Weights of a small image classifier.
Training: muon at rate 0.04, batches of 256.
Data: trained on retinal OCT scans (Kermany 2017), 98430 training examples, 34.3 epochs.
Rows from block 12 of a small image classifier, named by matrix and row number. Rows with one number belong to one channel. Each number is 50 + 12 x the weight over its row's rms, rounded and kept within 0 to 99. All counts start at 0.
After each channel's rows are labels from the 100 images, of 14848, where the channel reaches its highest value: "top examples" is what is common among them. Only what is clearly more common there than usual is listed. The data: retinal OCT scans (Kermany 2017). In brackets: how many of the 100.
# p10: first pointwise conv (model.blocks.12.p1.0.weight, 120x120x1x1), inputs 60-119
# p20: second pointwise conv (model.blocks.12.p2.0.weight, 120x120x1x1, transposed), outputs 60-119

p10.20:77 67 75 71 57 38 35 44 45 62 30 44 43 50 40 36 40 43 51 40 44 44 40 43 63 57 54 39 51 57 47 48 43 51 49 60 56 61 39 23 45 33 52 58 57 50 34 45 39 57 43 52 51 55 53 70 25 29 59 36
p20.20:50 50 56 46 41 62 36 30 66 60 60 41 43 45 55 43 57 51 44 57 49 46 46 72 70 59 61 64 38 47 40 64 21 34 50 45 65 46 51 63 61 45 37 37 47 68 67 53 37 61 68 47 46 58 48 56 42 52 57 35
top examples: finding: choroidal neovascularization (100)

p10.55:51 40 65 52 45 45 46 30 68 49 68 44 48 49 56 59 46 31 46 57 43 38 74 71 31 34 29 45 65 54 58 33 59 53 50 72 42 62 57 44 69 54 55 53 52 41 53 59 44 32 51 38 64 43 64 54 58 30 50 49
p20.55:59 46 66 27 41 47 52 60 41 53 63 77 37 48 75 51 51 55 50 45 50 38 44 36 33 67 54 55 50 62 26 66 56 59 36 56 61 43 54 37 55 48 47 45 65 57 49 62 54 63 52 46 71 56 68 39 33 61 42 88
top examples: finding: diabetic macular edema (71)

p10.98:49 47 36 69 70 79 43 38 35 50 32 59 48 41 58 56 59 51 61 61 59 51 62 56 58 54 36 78 45 42 57 48 43 57 20 49 36 49 66 62 37 47 56 54 55 43 47 60 38 43 47 51 44 30 38 59 65 55 49 38
p20.98:58 46 43 62 31 45 55 51 60 46 48 48 60 42 63 57 60 44 56 54 49 43 37 45 82 32 34 54 44 45 42 54 55 68 39 42 32 37 56 56 48 57 65 33 45 38 67 55 52 47 65 46 69 75 32 59 46 43 55 61
top examples: finding: choroidal neovascularization (76)

p10.94:37 44 40 46 41 57 43 61 43 36 70 55 63 39 60 49 58 45 49 48 74 56 46 56 65 61 36 65 32 49 58 48 42 33 51 56 55 54 89 47 50 40 40 68 67 63 64 29 55 51 38 59 63 73 55 61 42 54 50 34
p20.94:38 49 49 35 53 37 42 47 60 59 46 63 53 48 46 51 41 48 23 63 48 52 43 40 44 39 56 59 58 46 41 47 35 45 75 50 47 55 52 37 29 47 54 42 27 39 55 50 44 50 56 45 72 54 59 40 54 24 71 37
top examples: finding: choroidal neovascularization (87)

p10.42:68 52 71 47 28 33 60 40 53 65 37 45 44 38 48 63 39 49 63 67 51 65 54 57 42 55 46 44 59 48 68 43 41 65 43 70 50 67 40 62 42 54 37 52 58 52 69 45 59 58 69 36 66 48 38 49 27 33 23 46
p20.42:63 45 73 68 35 31 45 45 64 69 32 42 59 46 32 62 47 29 61 62 54 76 49 61 48 77 53 48 48 49 75 46 62 45 43 48 50 47 39 36 40 63 49 68 66 45 63 72 50 53 49 40 47 62 38 45 61 30 47 47
top examples: finding: choroidal neovascularization (98)

p10.87:47 40 58 62 85 60 51 60 50 56 43 34 70 48 36 30 41 64 68 45 38 54 51 50 40 38 31 67 58 42 43 58 51 54 65 52 35 50 54 60 85 65 49 60 37 27 68 48 43 42 32 37 64 38 43 46 45 53 41 56
p20.87:55 47 62 52 39 47 27 55 46 39 43 70 40 52 56 55 51 36 32 46 52 52 63 52 44 42 32 70 60 67 60 61 64 40 43 63 67 59 49 53 58 34 42 31 51 29 41 36 51 40 71 54 43 37 58 24 50 62 53 40
top examples: finding: diabetic macular edema (68)

p10.85:52 65 40 81 51 59 64 29 37 37 41 52 64 33 43 51 50 63 63 44 64 77 55 45 52 45 61 36 56 48 41 57 63 48 29 47 36 55 49 55 45 42 40 50 39 69 58 43 52 62 39 56 37 44 55 40 49 59 48 64
p20.85:49 57 40 68 44 69 51 43 62 39 58 44 67 40 41 70 46 42 49 81 50 52 53 69 63 60 40 50 50 38 49 74 29 46 44 66 49 46 67 51 37 36 61 43 63 55 44 42 55 82 43 35 49 47 45 53 58 53 39 38
top examples: finding: diabetic macular edema (64)

p10.59:73 55 54 27 40 51 61 72 38 49 45 48 45 60 46 55 42 25 45 51 48 34 47 73 29 39 46 39 62 65 34 52 49 22 46 42 85 39 40 36 72 43 36 53 80 45 50 45 38 52 75 43 53 38 53 42 48 54 72 54
p20.59:75 41 53 44 47 65 66 53 54 54 56 39 33 50 58 59 60 53 52 53 42 47 42 58 53 44 77 59 56 46 45 51 50 68 53 36 54 63 70 65 74 61 47 57 55 42 67 68 42 63 41 42 45 29 63 37 34 72 53 61
top examples: finding: diabetic macular edema (60)

p10.26:63 35 42 41 34 37 55 31 83 52 40 41 36 44 33 66 38 67 53 33 48 34 52 58 38 42 37 66 47 64 58 54 59 55 46 51 87 53 57 67 72 66 35 49 56 44 51 46 66 64 21 39 56 56 58 58 61 35 40 47
p20.26:26 39 52 51 42 54 47 33 75 52 48 25 60 60 66 39 66 58 45 45 48 48 56 50 65 53 62 58 48 48 61 38 43 31 60 36 53 49 46 53 46 47 47 46 55 37 38 52 21 36 71 33 57 56 53 47 42 43 77 16
top examples: finding: drusen (40)

p10.7:36 56 58 38 57 58 48 38 62 70 43 45 47 50 55 60 41 58 37 66 47 49 48 65 38 55 34 41 54 40 27 55 76 32 74 40 40 57 50 63 41 60 38 45 50 69 55 60 53 68 60 61 70 62 42 51 75 46 44 62
p20.7:50 75 63 49 71 63 61 40 45 62 39 40 48 55 44 55 48 34 50 55 39 57 39 38 58 57 62 31 62 46 44 70 62 37 41 28 48 43 53 60 69 32 60 35 49 51 29 35 50 34 53 42 58 41 71 40 43 54 53 47
top examples: finding: drusen (37)

p10.33:38 57 71 57 54 64 51 28 58 72 53 61 53 52 49 67 50 63 52 42 43 62 41 56 56 41 33 58 44 38 40 32 71 56 46 35 48 35 39 72 30 66 41 55 52 64 40 73 49 41 37 47 63 50 49 45 58 65 72 53
p20.33:56 78 43 91 71 62 50 61 50 58 67 68 54 25 46 36 57 49 39 40 39 53 45 48 65 43 57 49 39 39 53 67 45 60 56 62 56 39 56 53 49 37 64 53 40 51 38 45 42 56 53 63 55 59 62 47 39 44 59 36
top examples: finding: choroidal neovascularization (98)