A small image classifier, trained from scratch: 64-pixel images, trained on retinal OCT scans (Kermany 2017).
Rows from block 12 of a small image classifier, named by matrix and row number. Rows with one number belong to one channel. Each number is 500 + 40 x the weight over its row's rms, rounded and kept within 0 to 999. All counts start at 0. Numbers have three digits each.
Before each channel's rows are labels from the 100 images, of 14848, where the channel reaches its highest value: "top examples" is what is common among them; "patch colour" is the nearest of a few named colours to the mean colour under the peak. Only what is clearly more common there than usual is listed. The data: retinal OCT scans (Kermany 2017).
# p10: first pointwise conv (model.blocks.12.p1.0.weight, 120x120x1x1), inputs 0-59
# p20: second pointwise conv (model.blocks.12.p2.0.weight, 120x120x1x1, transposed), outputs 0-59

top examples: finding: drusen
patch colour: grey
p10.4:548511507484492485500467614515540452597486500456525478552498440459471481473509502460519488551519488466434487460518513519444515545437473496456501464505513528600575500481462609500525
p20.4:489534516518506513527441479456480469549557447444517485513487453542451489530449519485515441559605550521478556459474466470464448473507391525500503558464510521496490522479493480458580

top examples: finding: diabetic macular edema
patch colour: grey
p10.59:475517466486484497481452513540529515540494495460494495479502420519439501461547477487537481485528496540523524576438458529627490515502560570482493479510522478487492522474508500499487
p20.59:493534462503443467526491474542501564455522558469521480453506507531484455555518518555442493535520554509577502426524441435497496508543537489488414407546546551432491564505562508483551

top examples: finding: choroidal neovascularization
patch colour: grey
p10.24:452502493457469496517528528531496566411466513593473487538499443530537513572470597491511532543491500449482467557457496445505525497585540521521488477503524485528505463489474506535503
p20.24:492535486528480476528479448528506539468492508497467549563487505458466481561504424501559461508489495431555501530490480549491488520522428539578494526518467485443468491475517461485569

top examples: finding: choroidal neovascularization
patch colour: grey
p10.117:466531566449564544435459505485507466514452492484587482581572466519497523479467425501472531478510530501448494452531531519462461616450486548420482476448513563444542525496437462483525
p20.117:415441546584539347520574528547506498465473489513521465526484441504492535546448469536522565505494518508485468501453521465499581435472538457550512485482588489515510478556488479471500

top examples: finding: choroidal neovascularization
patch colour: grey
p10.35:403441442507466498493492498505465489564512540492475490552519523510520549452495489479580473543489558587592495463448428549484449500535492551500500532462557500469505510495528509454421
p20.35:395499549510505527513490521492487482512532517459518577527504462550466466482467513548462531546505542545615470525455575505526549483498489485442499472583532551475608448428524467466495

top examples: finding: diabetic macular edema
patch colour: grey
p10.55:519497545484507456456591492508476533563441580453488520510494482519516574466487479516472490457544493475464458452484483578438615409507566456533504451555505518507462527550493519516464
p20.55:478515569516513479510500508482528471414485452457440504520584563546512538541465522421541470474469446519555422523518502539468520468445512493498524436489503443557510484526429486480513

top examples: finding: choroidal neovascularization
patch colour: grey
p10.41:486556462458490426554470596476470495512525507511458455537455531501529497528473495538510538515507642479531534492482471402497505491499539459470505513499612515531534479496479532536512
p20.41:456520484527521579502421480489418449520513560458464430479504460523513471414557549472531491489501423455532537586497475542504480498548477482603556453501478514580572498476508533485556

top examples: finding: drusen
patch colour: grey
p10.30:587444485455550545419504614447478549508499462492530536545575528471468534491506552439518438529447543529511537444467519514516508475430553505462472481538432502520538420526567558480466
p20.30:502486501497514417544593509583395528510558502454517500431526553547462455515479566541503537563485484464520432543463560493511544541490453469553530500433483509454465494445450491502520

top examples: finding: drusen
patch colour: grey
p10.26:603447522483472544483447458469498529482540428498494471476533490496516483512424499477582480533519520492477512491480460558519442491476543495498465520510434500540517544453519479525526
p20.26:515453516460541519540510488529591513501539461434493555490553461617495513484416476522449508513464563486485492528477534472517486474457480506439462529465487410459482499539478474509474

top examples: finding: drusen
patch colour: grey
p10.7:471538512501522513544517494573443487526572495478545486456571472448488576527421455532498503596526473519468453485506520475529458527554609468453511519479549507488495468446488429547513
p20.7:461577520482557478426526540448496507493519538509465512504532508533438544526572517467456526511474570574499441496494539575472537505469562508486532501561491508461495457612526545407544