Weights of a small image classifier.
Model: 0.848M parameters, 64-pixel images, arch shufflenet_v2, norm batchnorm, activation silu, depths [4, 9, 4], widths [160, 240, 352].
Training: muon at rate 0.04, 13200 steps, batches of 256, held-out accuracy 97%.
Rows from block 8, named by matrix and row number. Rows with one number belong to one channel. Each number is 128 + 24 x the weight over its row's rms, rounded and kept within 0 to 255. All counts start at 0. After the name is the row's rms in percent of the matrix's.
# p10: first pointwise conv (model.blocks.8.p1.0.weight, 120x120x1x1), inputs 0-119
# p20: second pointwise conv (model.blocks.8.p2.0.weight, 120x120x1x1, transposed), outputs 0-119
p10.7 099 [ 87  94 110 137 139 132  90 115  97 141 127 117  97 116 156 142 107 121 122 116 147 151 136  95 120 124  74 139 124 114 100 133 107 142 139 114  90 149 172 124  92 158  99 112 130 137 142 131 141 112 148 145 102 116 101 122 139 104 133 106 148 148 180 154 153 169  99 130 134 129  86 132 173 131 123 113 110 124 121  79  98 120  61 128 136 152 131 145  93 116  94 123  79 138 118 125 124 131 103 137 119 110 105 125  71 143 172 106  88 169 152 145 154 158 128 136 157 157 101 125]
p20.7 110 [136 130 113  95 124  94  70 150 123 128 141 166 137 154 116  76 154 187 130 163 167  95 128  93 117 111 132 136 132 120 115 138 131 113 111 106 125 133 153 157 131 100 163 107 146 149  97 107 101 144 100 115 108 143 109 116 130 119 160 138 142 124 116 144 141 196 133  89 114 131  69 130 110 165 112 151 154 166 123 170 115  96 146  94 130 145 124 115 118 117  92 111 149 126 128  86 125 111 132 172 105 101 129 131 161 128 121 130 128  74 106 106 127 140 115 112 140 128 111 174]
p10.8 107 [145 146 102 177 104 118 110 138 103  74 170 134 164 121 120 153 131 130 118 127 114  96 109 121 148 133 164 100 116 130  69 104 138 108  94 113 123 113 149 138 137 113 130 121  75 109 131 121 144 134 159 146 139 118 149 115  84 154 104 140  91 118 109 135  72 118 116 126 117 116 104 164 110 122 135 133 182 111 128 105  90 147  95 142 118 155 102  83 144 176 101 138  97 158 139  99 129 117 127 130 115  88 112 128 179  86 156 135  96 112  89 145 138 114 117 135 148 147 124 106]
p20.8 108 [129 138 154 137 104  95 100 155 114 136 123 137 106 123  89 113  84 145  98 121  80 100  85 119 129 148 133 130 153 146 108 141 128 148 148 122 177  70 101  94 130 125 165  93 104 118 169 144 131 159 130 126 111 121 148  80 155  85 140 105 143 111 104 132 156 139 120 126 154 141 127 151 138 143 110 104 156 142 142 145 109  87 125 117 141 118  99 118 154 154 109 114 138 138 132 144 122 168 133 144 139 128 124 142  45 137 130 120 113 138 156 133  96 134 130 160 209 124 117 105]
p10.9 101 [ 94 113 136 135 158 101 140 168 104 113 111 156 131 157 107 138 140 149 144 113 108 144 100 119 119 173 167 143  96  92 149  93 135  74 136 133 140 133 160 102 123 103  86 103 147 107  88 112 142 119 214 126 150 114 120 143 131 132 163 105 111 152 116 117 135 140 110 116 131 108 154 135 107  97  93 157 137 153 132 161 106 153  87 119 136 121 154 125 185 164 154 166 132 121 127 128 128 134 157 132 144 138 114 118 158 158 139 124 165 171 113 121 119 125 137  94 159 134  85 139]
p20.9 075 [103  83 135 139 127 164 155 135 156 174  73 129  95 115  94 104 116 145 146 151  96 124 105 115 123 144 143 140 186 101 106 155 148 134 124 137 102 117 142 130 101 134 151 121 140 141 155 153 124 115 128  92 117 150 123 103 137  68 140 102  93 111  85 133 129 144 166 146 115  95 158 167 137 149 110  91 130 166 128 116 111  84 129 126 125 114  87 125 110 138 103  99 109  92 120 115 170  96  75 108  98 118 151 114 108 122 162 123 108 129 123 124 121 132 142 159 130  92  93 138]
p10.10 107 [132 139  93 149 112 112  89 130 103 125 118 115 126 120 103 119 115  91 167 124 112 173 161 124 144 118 110 117 130 155 147 175 148 164 135  97 100 146 117 142 181 100 106 160  87 112 102 185  96 106 110 117 145  84 111 139  74 102 147 125 112 106 122 174 138 179 139 151 124 145 101 127 127 141 120 138  99 121 126 158 125 147 100 122 156 161  85 111 140 141 115 115 135 122  81 139  87 144 111 128 112 127 175 130 130 115 104 106 122  92  87 149 139 106 117 124 144 112 130  98]
p20.10 091 [155  99 123 136 166 127 137 118 141 138 124 136 113 128 163 145  98 135 184 110  94  74 116 145  74 124 173 131 151 133 113 159 134 137  83  70 100 145 123 139 132 162 151 161 151 155 142 112 112 122 173 132 134 161 102 134 118 158 134 121  96 133 146 132 105 105 120 133 129 119 147 154 117 121  48 136 136 137 126 141 126 104 144 135 150 107 112 117 123 151 151 140 162 174 142 123 139 133 176 103 159 118 131  97  92 120 127 124 168  97 110 154 128 157 127 109 172 112 135 157]
p10.11 091 [131 123 131 142 181 106 120  81 109 129 119 124 107 123 142 112 128 122  91 130 141 116 125 109 111 138 136 129 164 133 157 120 164 126 121 142  98 116  85 178 137 108 168 165 189 116 106 129 116 129 112 132 114 131 129 113 124 120 125 160 145 161  99 125 127 111 137 102 141 134 163 118 178 127 128 152 147 139 166 160  92 145 101 123 129 124 147 119  95 114 107 103 103 138 113  88  94 104 145  94 135 118 146 136  93  97 159 176 156 136  97 114  86 135 173  99 197 138  95 146]
p20.11 102 [ 98 137 111 138 129 125 130 108 146 104 153 215  82 120 111 134 122 146 116 169 102 129 129  94 131 102 104 118 123 148 144  94  85 136 102 132 123 157  93 156 141 134 164  95 122 125 108 140 141 121 135 135 136 126 150 139 139 134 145 182  77 107 126 145 152  77  96 147 140 103  93 122 182 132 136 118 140 136 112  71 110 158 102 119 126 144 145 108 116 101 142 136 110 145 143 111  85 105 129 122 134 116 110 124  96 110 167 160 154 111 111 138  65 127 143 127 128 131 123  94]
p10.12 095 [139  56 144 136 154 116 137 104 163  88  79  88 138 119 105 152 113 134 156 117 133 140 134 111 119 108 124 133 102 123 101 125  74 144 152 118 130 122 129 107 152 132 122 100  98 105 151 119 108 146 163 118 140 117 138 116  98 148 103 142 160 154 125  97 118 135 138 117 112 119 134 142 137 143 122 114 126 116 126  99 214 133 139 121 146 155 159 115  95 124 112 115  99 126 123 148  73 146  77 101 129 143 133 137 111 116 111 124 141 109  95 115  98  59  90 133  82 129 142  91]
p20.12 089 [131 173 105 133 143  95 169 132 136 108 100 130 203 139  72 135 179 125 182 147 178 122 142 117 132 147 136 116 109 160 133 171 121 132 137 120 145 146 126 104 122 141 152 151 125 105 140 137 112  98 127 171 156 104 117 147 119 149 114 135 124 127 150  99 125 144 118 151 119  85 146 146 144 136 162 102 119  78 125 145 136 125 148 113 116 102 141 149 101 147 137 146 137 148 142 130  86 163 161 148 102  95 139 127 158 110  99 118  98 146 172 122 152 167  79 101 136 140 138 135]