From a checkpoint of a small image classifier: 0.848M parameters.
Rows from block 12, named by matrix and row number. Rows with one number belong to one channel. Each number is 500 + 50 x the weight over the matrix's rms, rounded and kept within 0 to 999. All counts start at 0. Numbers have three digits each.
# p10: first pointwise conv (model.blocks.12.p1.0.weight, 120x120x1x1), inputs 0-59
# p20: second pointwise conv (model.blocks.12.p2.0.weight, 120x120x1x1, transposed), outputs 0-59
p10.62:438550494547514564467505446501478471493534444489491421521429474546493461490493487496429521533484451454526450519491474615470461428498521569496498522536510479602441455517584486453480
p20.62:499426449523499525550498392448458535505524535386481519383507511538530536503461509464525602593540594543536533564506483469508573506381435543557578509438532523460578497453516522484501
p10.63:506512463490493510467517535484441580476532460464617458534485423547525558453520434492460421518451412452497446495395601524477511617539527545507486449534490452454518552527562492410445
p20.63:512429464491540459544438528415537475473621487428499460502499533384555502517513371520518535497530488472576597489538486538539470615538420451517537578407474533588429507448502451436498
p10.64:447574530532454524490516568486517505431437537486451429451420477469476466447557471462480501450577823440422472512559455471487531492447540464419549478449538487453580482476591485465542
p20.64:500506499449472547488430485515327560508425512523454283497472524433512519479511586513433449467476478516603467203460379537472491562467538535466463492483487467466533564497504567537524
p10.65:452514518561457509483547467548441467473520628616598410491456546455459497520578514475503554504454471554541494543541498561509501433512559531491530454442526541469446432567480507604478
p20.65:501556461386501437484466479544537488508537499463431496549451551512498536505511550548424488461508538490456463487455497494585603502511511521500483549491446452424467514521486487487511
p10.66:541567528446432515510463542580556450503564519477535414483530446529484584474540450548457511476534437468586528424587426501476554449544491507450529500534477594471458608542463560430458
p20.66:509521508500475495455523517451474449607431538515565492442423549557424512489465476460452538484489521540489449470414488381520438518440474605503498540450502489453484487508445468468470
p10.67:496640454504418559447504492493484453536589496535525543566422520569472467406499460394469543453448490504538543489524467566538510452656483479456502572412468471496524436542429456475480
p20.67:435486479553531528547527524447553599537465489511466524552448524487510493510495503496541565528544570440493478474548500524638503485489443463546469542491516470488427498667507494504488
p10.68:522506527446569505519479548480503523522533473465569469540424555543430409477480533531535507511505531633509513533424518543565420599541474496540483436500382440545406567507464563538523
p20.68:433526549476595519542560396390505537569487532467446460496566554441552525526584531585448515524439510495551441554526584516462564502523591485502522442489523445467445496449534574633559
p10.69:504465430550477466488561482505545476509492518504483566463472517483506497434481568556535517491440477513601526534492560509473545523485521510488531543539441531587532556532508588599557
p20.69:450547470476446448550520510418507545502496517503579444497551516394431529466487520403549483524551504559412468513509499569413504494618422573422432458469525514527511462470436501515438
p10.70:409483492489495555491530495527427432455529481502519576590481468529522497479513471420496476518530546515564531487485526462490440456615544457513499572561472450681523687475499410491471
p20.70:474485478541499488433499569349494580517476462470441595512533539435558532471512432495553478549511551447460512549557495570493544447487464567535540473548587592550450489552436538551561
p10.71:565476571505575475505484541471569477465539499464452478474444510488499480456463465539443474531500566509450558554631529502474459543439401521440460394553430592469620509430479460485515
p20.71:455475505533442417478532574432432439543435526560486470584541456454487446446480544604452487498554532515508465527392421490532450466451478551507525560527461504562507470540543486456515
p10.72:551494456463465539518628623509456536510526470439500530530568450564443552625532545463610511509455514563437537530576523501435450421502512465483529547482490491581565488462522572496580
p20.72:517506500451579439544477457486412513517464531527574504359546496354528558461496465552541533536535511518501493556473578524590521474512481480570581598490494404450408506601554552426439
p10.73:459466512539472437534515447429548480489446500496592501432523607544507575495508484461506477588473514595618448474500488439490525437479401492462494524516573496476547495493481517491467
p20.73:474444479395496465472595490427478517507517547507458596468537458476430577469580444570590495561495604492427466449467547511501570435496402490505501546588411493562549523515476497340509
p10.74:480567511398514590590533499456474566395525471472542534508539452510571562465598509476464479551480452588455476552474477513496508500500521433394567570425433607513532503497594568523540
p20.74:598420496534404474474641521546446499586505593506517533560521472477433563533511490575544431448559464488430485543506533407470414472521415565452518474580471375593542539347553516528513
p10.75:550493508439599519579516470556540495455459483495531489558530498471550410495577604496481557520532457475445650495583520471448461357539546526415472544479532585486530446428482456578629
p20.75:473475510478512471557519506494537535412530453493494468516481644484633449498698529608427495427565462552493463465552532553557489580546498506500512505467422449543502510529454524434501
p10.76:488421423524547436478483565533618400561542482529477541476562483511539579428553515504469494463420553593517542462438591510607535441497466419465452526438456520475484522540490449524461
p20.76:534498461486500415547527551583463524559501517455498473489566422556447534493352467422478525484469527479529482535518500474524373510477537469535524473495513571544535533466526454625468
p10.77:623600428562588496451490644498453469544561514554408568512421541444488498463493544505532489561578506493557515602471476483565435492425461522569510438534523485430537532501447487497500
p20.77:440496396624427619467577565462437510595577392496475494465452564472581427367445505563422543479525514584587514532480552396456430508509469517607526487536496467438570461508542503612668
p10.78:557492532429487514528518486492519512475546503484532532406471398499391547526451501491530503482525512527498598505522449416467489459474433476510516604590400530516528445479465465486467
p20.78:506535508462499515547550426418473426541520555492476455539519507557555498420412469497405424497496595526444519473564530439459528569461457473435512543486448516546464487506493590531440
p10.79:499507627492535542560556510453493620550488555502565512518513414617548486428553536461487511448493540482479510530542501488551479486514451476481489516515505550513476490524519552444438
p20.79:470462460458502543507505496468566467535430547461497533575552479530575492506551475480552483519511439587481549467471519479439504556493480523490494561507490465495462487530529467558491
p10.80:475478485499496519539495420455464529411471529405423407441412478502403497514500413456440431514488641468421566470513476510570443501434437463547509425482479462512466456509420490669494
p20.80:382466681424498434514465495570472557481473515396469361465497403541439607458513546439449446595529512530535458516404328481533460583489507511519797512502581539385479401440547526506496
p10.81:467475580504477484354577487515514544441589559471528535473569512503465438478555476477522501518442573499544491466472453528572556479514463491508515566501476573514495479435574519418526
p20.81:526507459486397477527469511501577508537493508467516502516437553564577486597510543465518524367544429456407503526574489514481519539453483449498540454460515439511385536512549518544522
p10.82:520502538501445556520465506531454505531531542534511539509567486456556559530513535523527503561510474467467420494545551527522564582471558456468487459534527451504491500550527512581512
p20.82:502495485479521502539528519530469451464513503516499501456502371440507411486543549489544448461480461402384436420455496397430450545460460482525401452455500480515539489526467491550432
p10.83:654524609462542477612537565474498624541443464517549495467451466495483508570568545442506511450515539379509438549452456553459502563516462558581480518468473489593503481579425537465564
p20.83:432463428532523537480536492437480519512478501483536475486537576430615506512409531634493508479460505450454382453523610421562505529404473492557653438487492416521539525450550412521459
p10.84:596472495465499417473574493457531536489506506530425574499498431513526536451470443532515495441582556492490538493538545553610438479483503468488509488508547476461538590482502515601465
p20.84:511550578553509509483524484458482493442495561447419548465506479485515491450536505462514446464447496509459558514549547497412430494458536496511531536417533463560520508549559535589530
p10.85:545447521530472471460496410502533398532572451558479559504509437485382414540609519444468437496544589432493451424437497494470575404582522490457645509547487579437477483466461537540527
p20.85:493408482549569457511499377524491457565558462517526474531632526426471492482529506528522529451549501500404473505504445498383450559538515565464565484494445389465429516573445566525658
p10.86:581503559503523465480659509434492497481511466473429435443530526508432516497457500506560493501496532446489475478603520530563461511504613548488465527504597586490521503480533506559506
p20.86:561499513550467441549543463496538521483563589461447514496505451481418520468389546492494413499408573496532555513537484469465416440548488468539547531527427469426435529500555483468470
p10.87:458442461467496533432465437572565505515523473506472438513496505460504533434532524506487579544559468468580546512463522491529662466562535500460510499508484544554418409454553454507550
p20.87:457475504533419553425506480475482499414540620517511574502484529610536525530529560506526522542533492421593525479493574530520623538445575541556532534476542529474472620603454516543409
p10.88:581476549527471363502515503464555509572544463522563511436533531522491467492539562531469520522515478539533545526438491522597515550544466492499556436562468556524506489532498532473435
p20.88:524530536497530532456594528522510543553408484547498538464472517578517528541513465527496434558584442561492482530419534577507490588557439483504503546562564524583553551550550523429512
p10.89:443527450548513530491482419399510499484513434471544413519509424501507503600602532498437503454507406550519530507513438534509490517490497507531545431476524478439496473548458412509519
p20.89:571518492441505513374442618501467526467447450608397592516454494496467480478552495556508540499528492505498439444537486583480446598554497546453474511536507483492503516451415513539471
p10.90:459496526470539536473482509518494648535474519478530512462582503617495433558435435477445480410585503585416471425502532580472655485502408452492432524426464545481519516478587445472543
p20.90:507560537480427373484444445535526562505476455558549513385534457367469474486469434446474612533487516485491432519555458429678523475509535531486459423537526567496497561448475506530491
p10.91:525560541457469506530500492448517577574549427509482522503555547510514535521480521484564458543481499529553434490423560486597590499419459582565428503568462509512421556503499491479521
p20.91:513468546534438468477482468464515661524511479483457587529407533525601604487570561597529565489563493443445511536466483551438564457586555529471517548614470492543498530514567474590563
p10.92:468410513506599546380525368545478584487527384564490464524496473462503520492514447453454546500532473484428519507468503589476544489514644508531538582443560465436484470451492434492465
p20.92:506502454540506488459481615460462458443481448588470560507459536573561490462524464621520511473553508584513551515473502607480576551558500498419492433511445505576464509545495468482406
p10.93:542455435514565457498572500459466484514461452511546529492540424478513477525463463566483528502546450519528526447482551428557501491554542471438535455479455517502476497455511639545536
p20.93:531477535510461560494450464420481455460610495585500452435455459387518521478481473429534528476442482524519457475578418472449406443529432521462430492583349481460501555447490476580482
p10.94:526535495488543427406559708526506524596536504476556513495528540485451451396489492554402409516497484419565516471496494490516542467631460510485444472506439478541398519510479447507501
p20.94:521520496455413589596524445554450430638532525537518501468576459379523437441424623563429407496481468565458525649533499457512572433521405491431413546498487566543475400513504517541522
p10.95:551537430500522470363512611470485540479531480498505588523564494526442466507506536478502458482475517611432459470534457470502496536494637497498536497494573452428518523567492415516491
p20.95:511507514542434538470468440453540492501445492481399503537492447442480487631516511528524476410526422448580597445504448393590577426538581493487533484479587489574520498439560538534416
p10.96:486511452529595595604514538498601556486493550529483482458559455517473570569493518426501504501491493428506441544499514540483449601540385548553498580504414490583474383474434393431478
p20.96:524521525471464521517460552500523513464525497525507546452415404427445495526535551509460473491497402598523526561373555525522429564458533512526487532527558424486478399500474426446470
p10.97:492534442498477509444538558498466502495464472535436435498447506494545448573509519506455480513495615536493463465478401446503454470485494527552498469455586431452513393461488437607488
p20.97:500516465524482456466565474432599478457575564516458479447525545669509519495452487486551485404443423416567580495457583446479522482487415560553413529462445510503448526554433528470580
p10.98:498506621416478467474439519546515543469538500461556487431593495506488452552564526448428508536502551507521537583514473508445512500520458523486478591518574572431513453541482524510534
p20.98:578415542486485402564474540572487527480545561582484534489485443511549524539527535522556452510472566481496566480474525513508533503470517473516498476505463522494520518451427536649624
p10.99:585501488493570445451660506490569551474465472445530465452489493550472511593515598479487534538542484521528469546427574542455507455456588477512527552375510490534480436459517453461496
p20.99:539539476571522519463507513430523499460428512512512626426523527477497513459512563492533595485453474468580608486482404513408510515521582605512486514504411625433494492491439536520547
p10.100:442527561494503438457519551527638486551604375459544500460596562475454516469459483480511522499402496434486586494515507563482508471510518467524525541523533522578463563472500513527602
p20.100:468452545469471530535557483496437379463543540464514415554493490513533458492523511506415504612503519495467484507403471496460574379586511478477482540536609482494521494496558479481482
p10.101:577422542544509488561557504494636425430498488564482480468454414441497497424499490434546509510522501488471368471491512499487565489514518378558547457509442450599453567543556547512470
p20.101:448524502569552461437498505545550485566537493439555453458527458418498549492516569545499479594488503515587566495500492530444532537437572553479520525421545484560485475486435479527478
p10.102:562457556476558489594495547546535510517515560521470525445484507591510534540508494521544427474493517463522586491537533568490412422457440531572501540534506556536586353450434463461571
p20.102:405503468495500491520508538526524444495483498527539490515545402438444485566435514435492487473503503603542579577538522498531510482512565499496437465599587622479470397397506607480472
p10.103:457437485487518448480495432515487542450495588428473537590514382509519484692582500531472514442560483551485454538452505414498566454507534569427573521495502515531452478498425427507518
p20.103:498438525506435502448525513488470495524518434509488567541427463513514481410511498508570488461491504523477581463574398558494498479583504555540432448509524533493472412415462508497516
p10.104:523459594578457421574555455489509560519467494562470513463465482481534506549536555447526447518483551527568403508415461481444517509552457520576459540484549528635480451524578394460460
p20.104:493452599438514560510565502567527459507526417551439525500512514536431509508566412423537413533488471485479520521505502528473466515582539546504527509542545423455524494487447533527527
p10.105:563523506493495460454489588506554487459468567566471504466511595601479484471461423515471542495495392504441487460456456529522524415478505407507417415583503571569442510512481471521540
p20.105:519438524516508657500353488481502594568397443452498479550537452522438597452549581550603507524575554486501477494455437488476523516482444500435530551487531502533517455526444480512485
p10.106:533516526511451508574475544428478608520471609547452522513568436486461466584541529543504575575634588396485553552558580498474676460419469521541555515513453575585437503517433582493501
p20.106:577486517542473509487370545512496553537547517490558542576538501582487484475452567592597525529506510492563591544528475580469523543528569526555501554493497479458497456556543494480602
p10.107:420501535512542474521530478416456578425551544577462382552501543443484443544427462465444495464613478518591516448506500506452480529497476578518429493508500503518528502518532482479517
p20.107:515535452559468477518495564434489468513446528475466476500534506451452499441396540530493480454520493538508467517561504486474525457499512471511582458495515488444559470653473502471549
p10.108:480496572518476546524476529521549515471495487596517399430533466523492512429489651466413509524490438677524534447493456459500418500612532553429504469471458552519447483598582534542551
p20.108:560407378524459610448476574446439523554477471480470492454514508541474499489489515432533536479595460442515478462462486489560563575477595473517496529539391492455548477518460556555569
p10.109:614568464513416541488457462441462535469497490521431455443490437538489516504432495564505380459593466495457484543481535530435628500480540496569510549526580456505517512517489512635418
p20.109:425571400481540560531501494478427541530467457498592464528565416473529510473451380489450497419575517443467447462518474442492467411404508432516456471427486495497446479474430554476491
p10.110:511527515497479420499513558506535450683518467544498532454490541462604494441542557543593508526617462553552464488489538534570562441466462543516485519528470484416485488549572469510542
p20.110:559394577558543483450509424518503527488519505527501554540567513569527492553466482547536343528507485409518584450579508478539429623448471510544506537537564534497518482533581519514566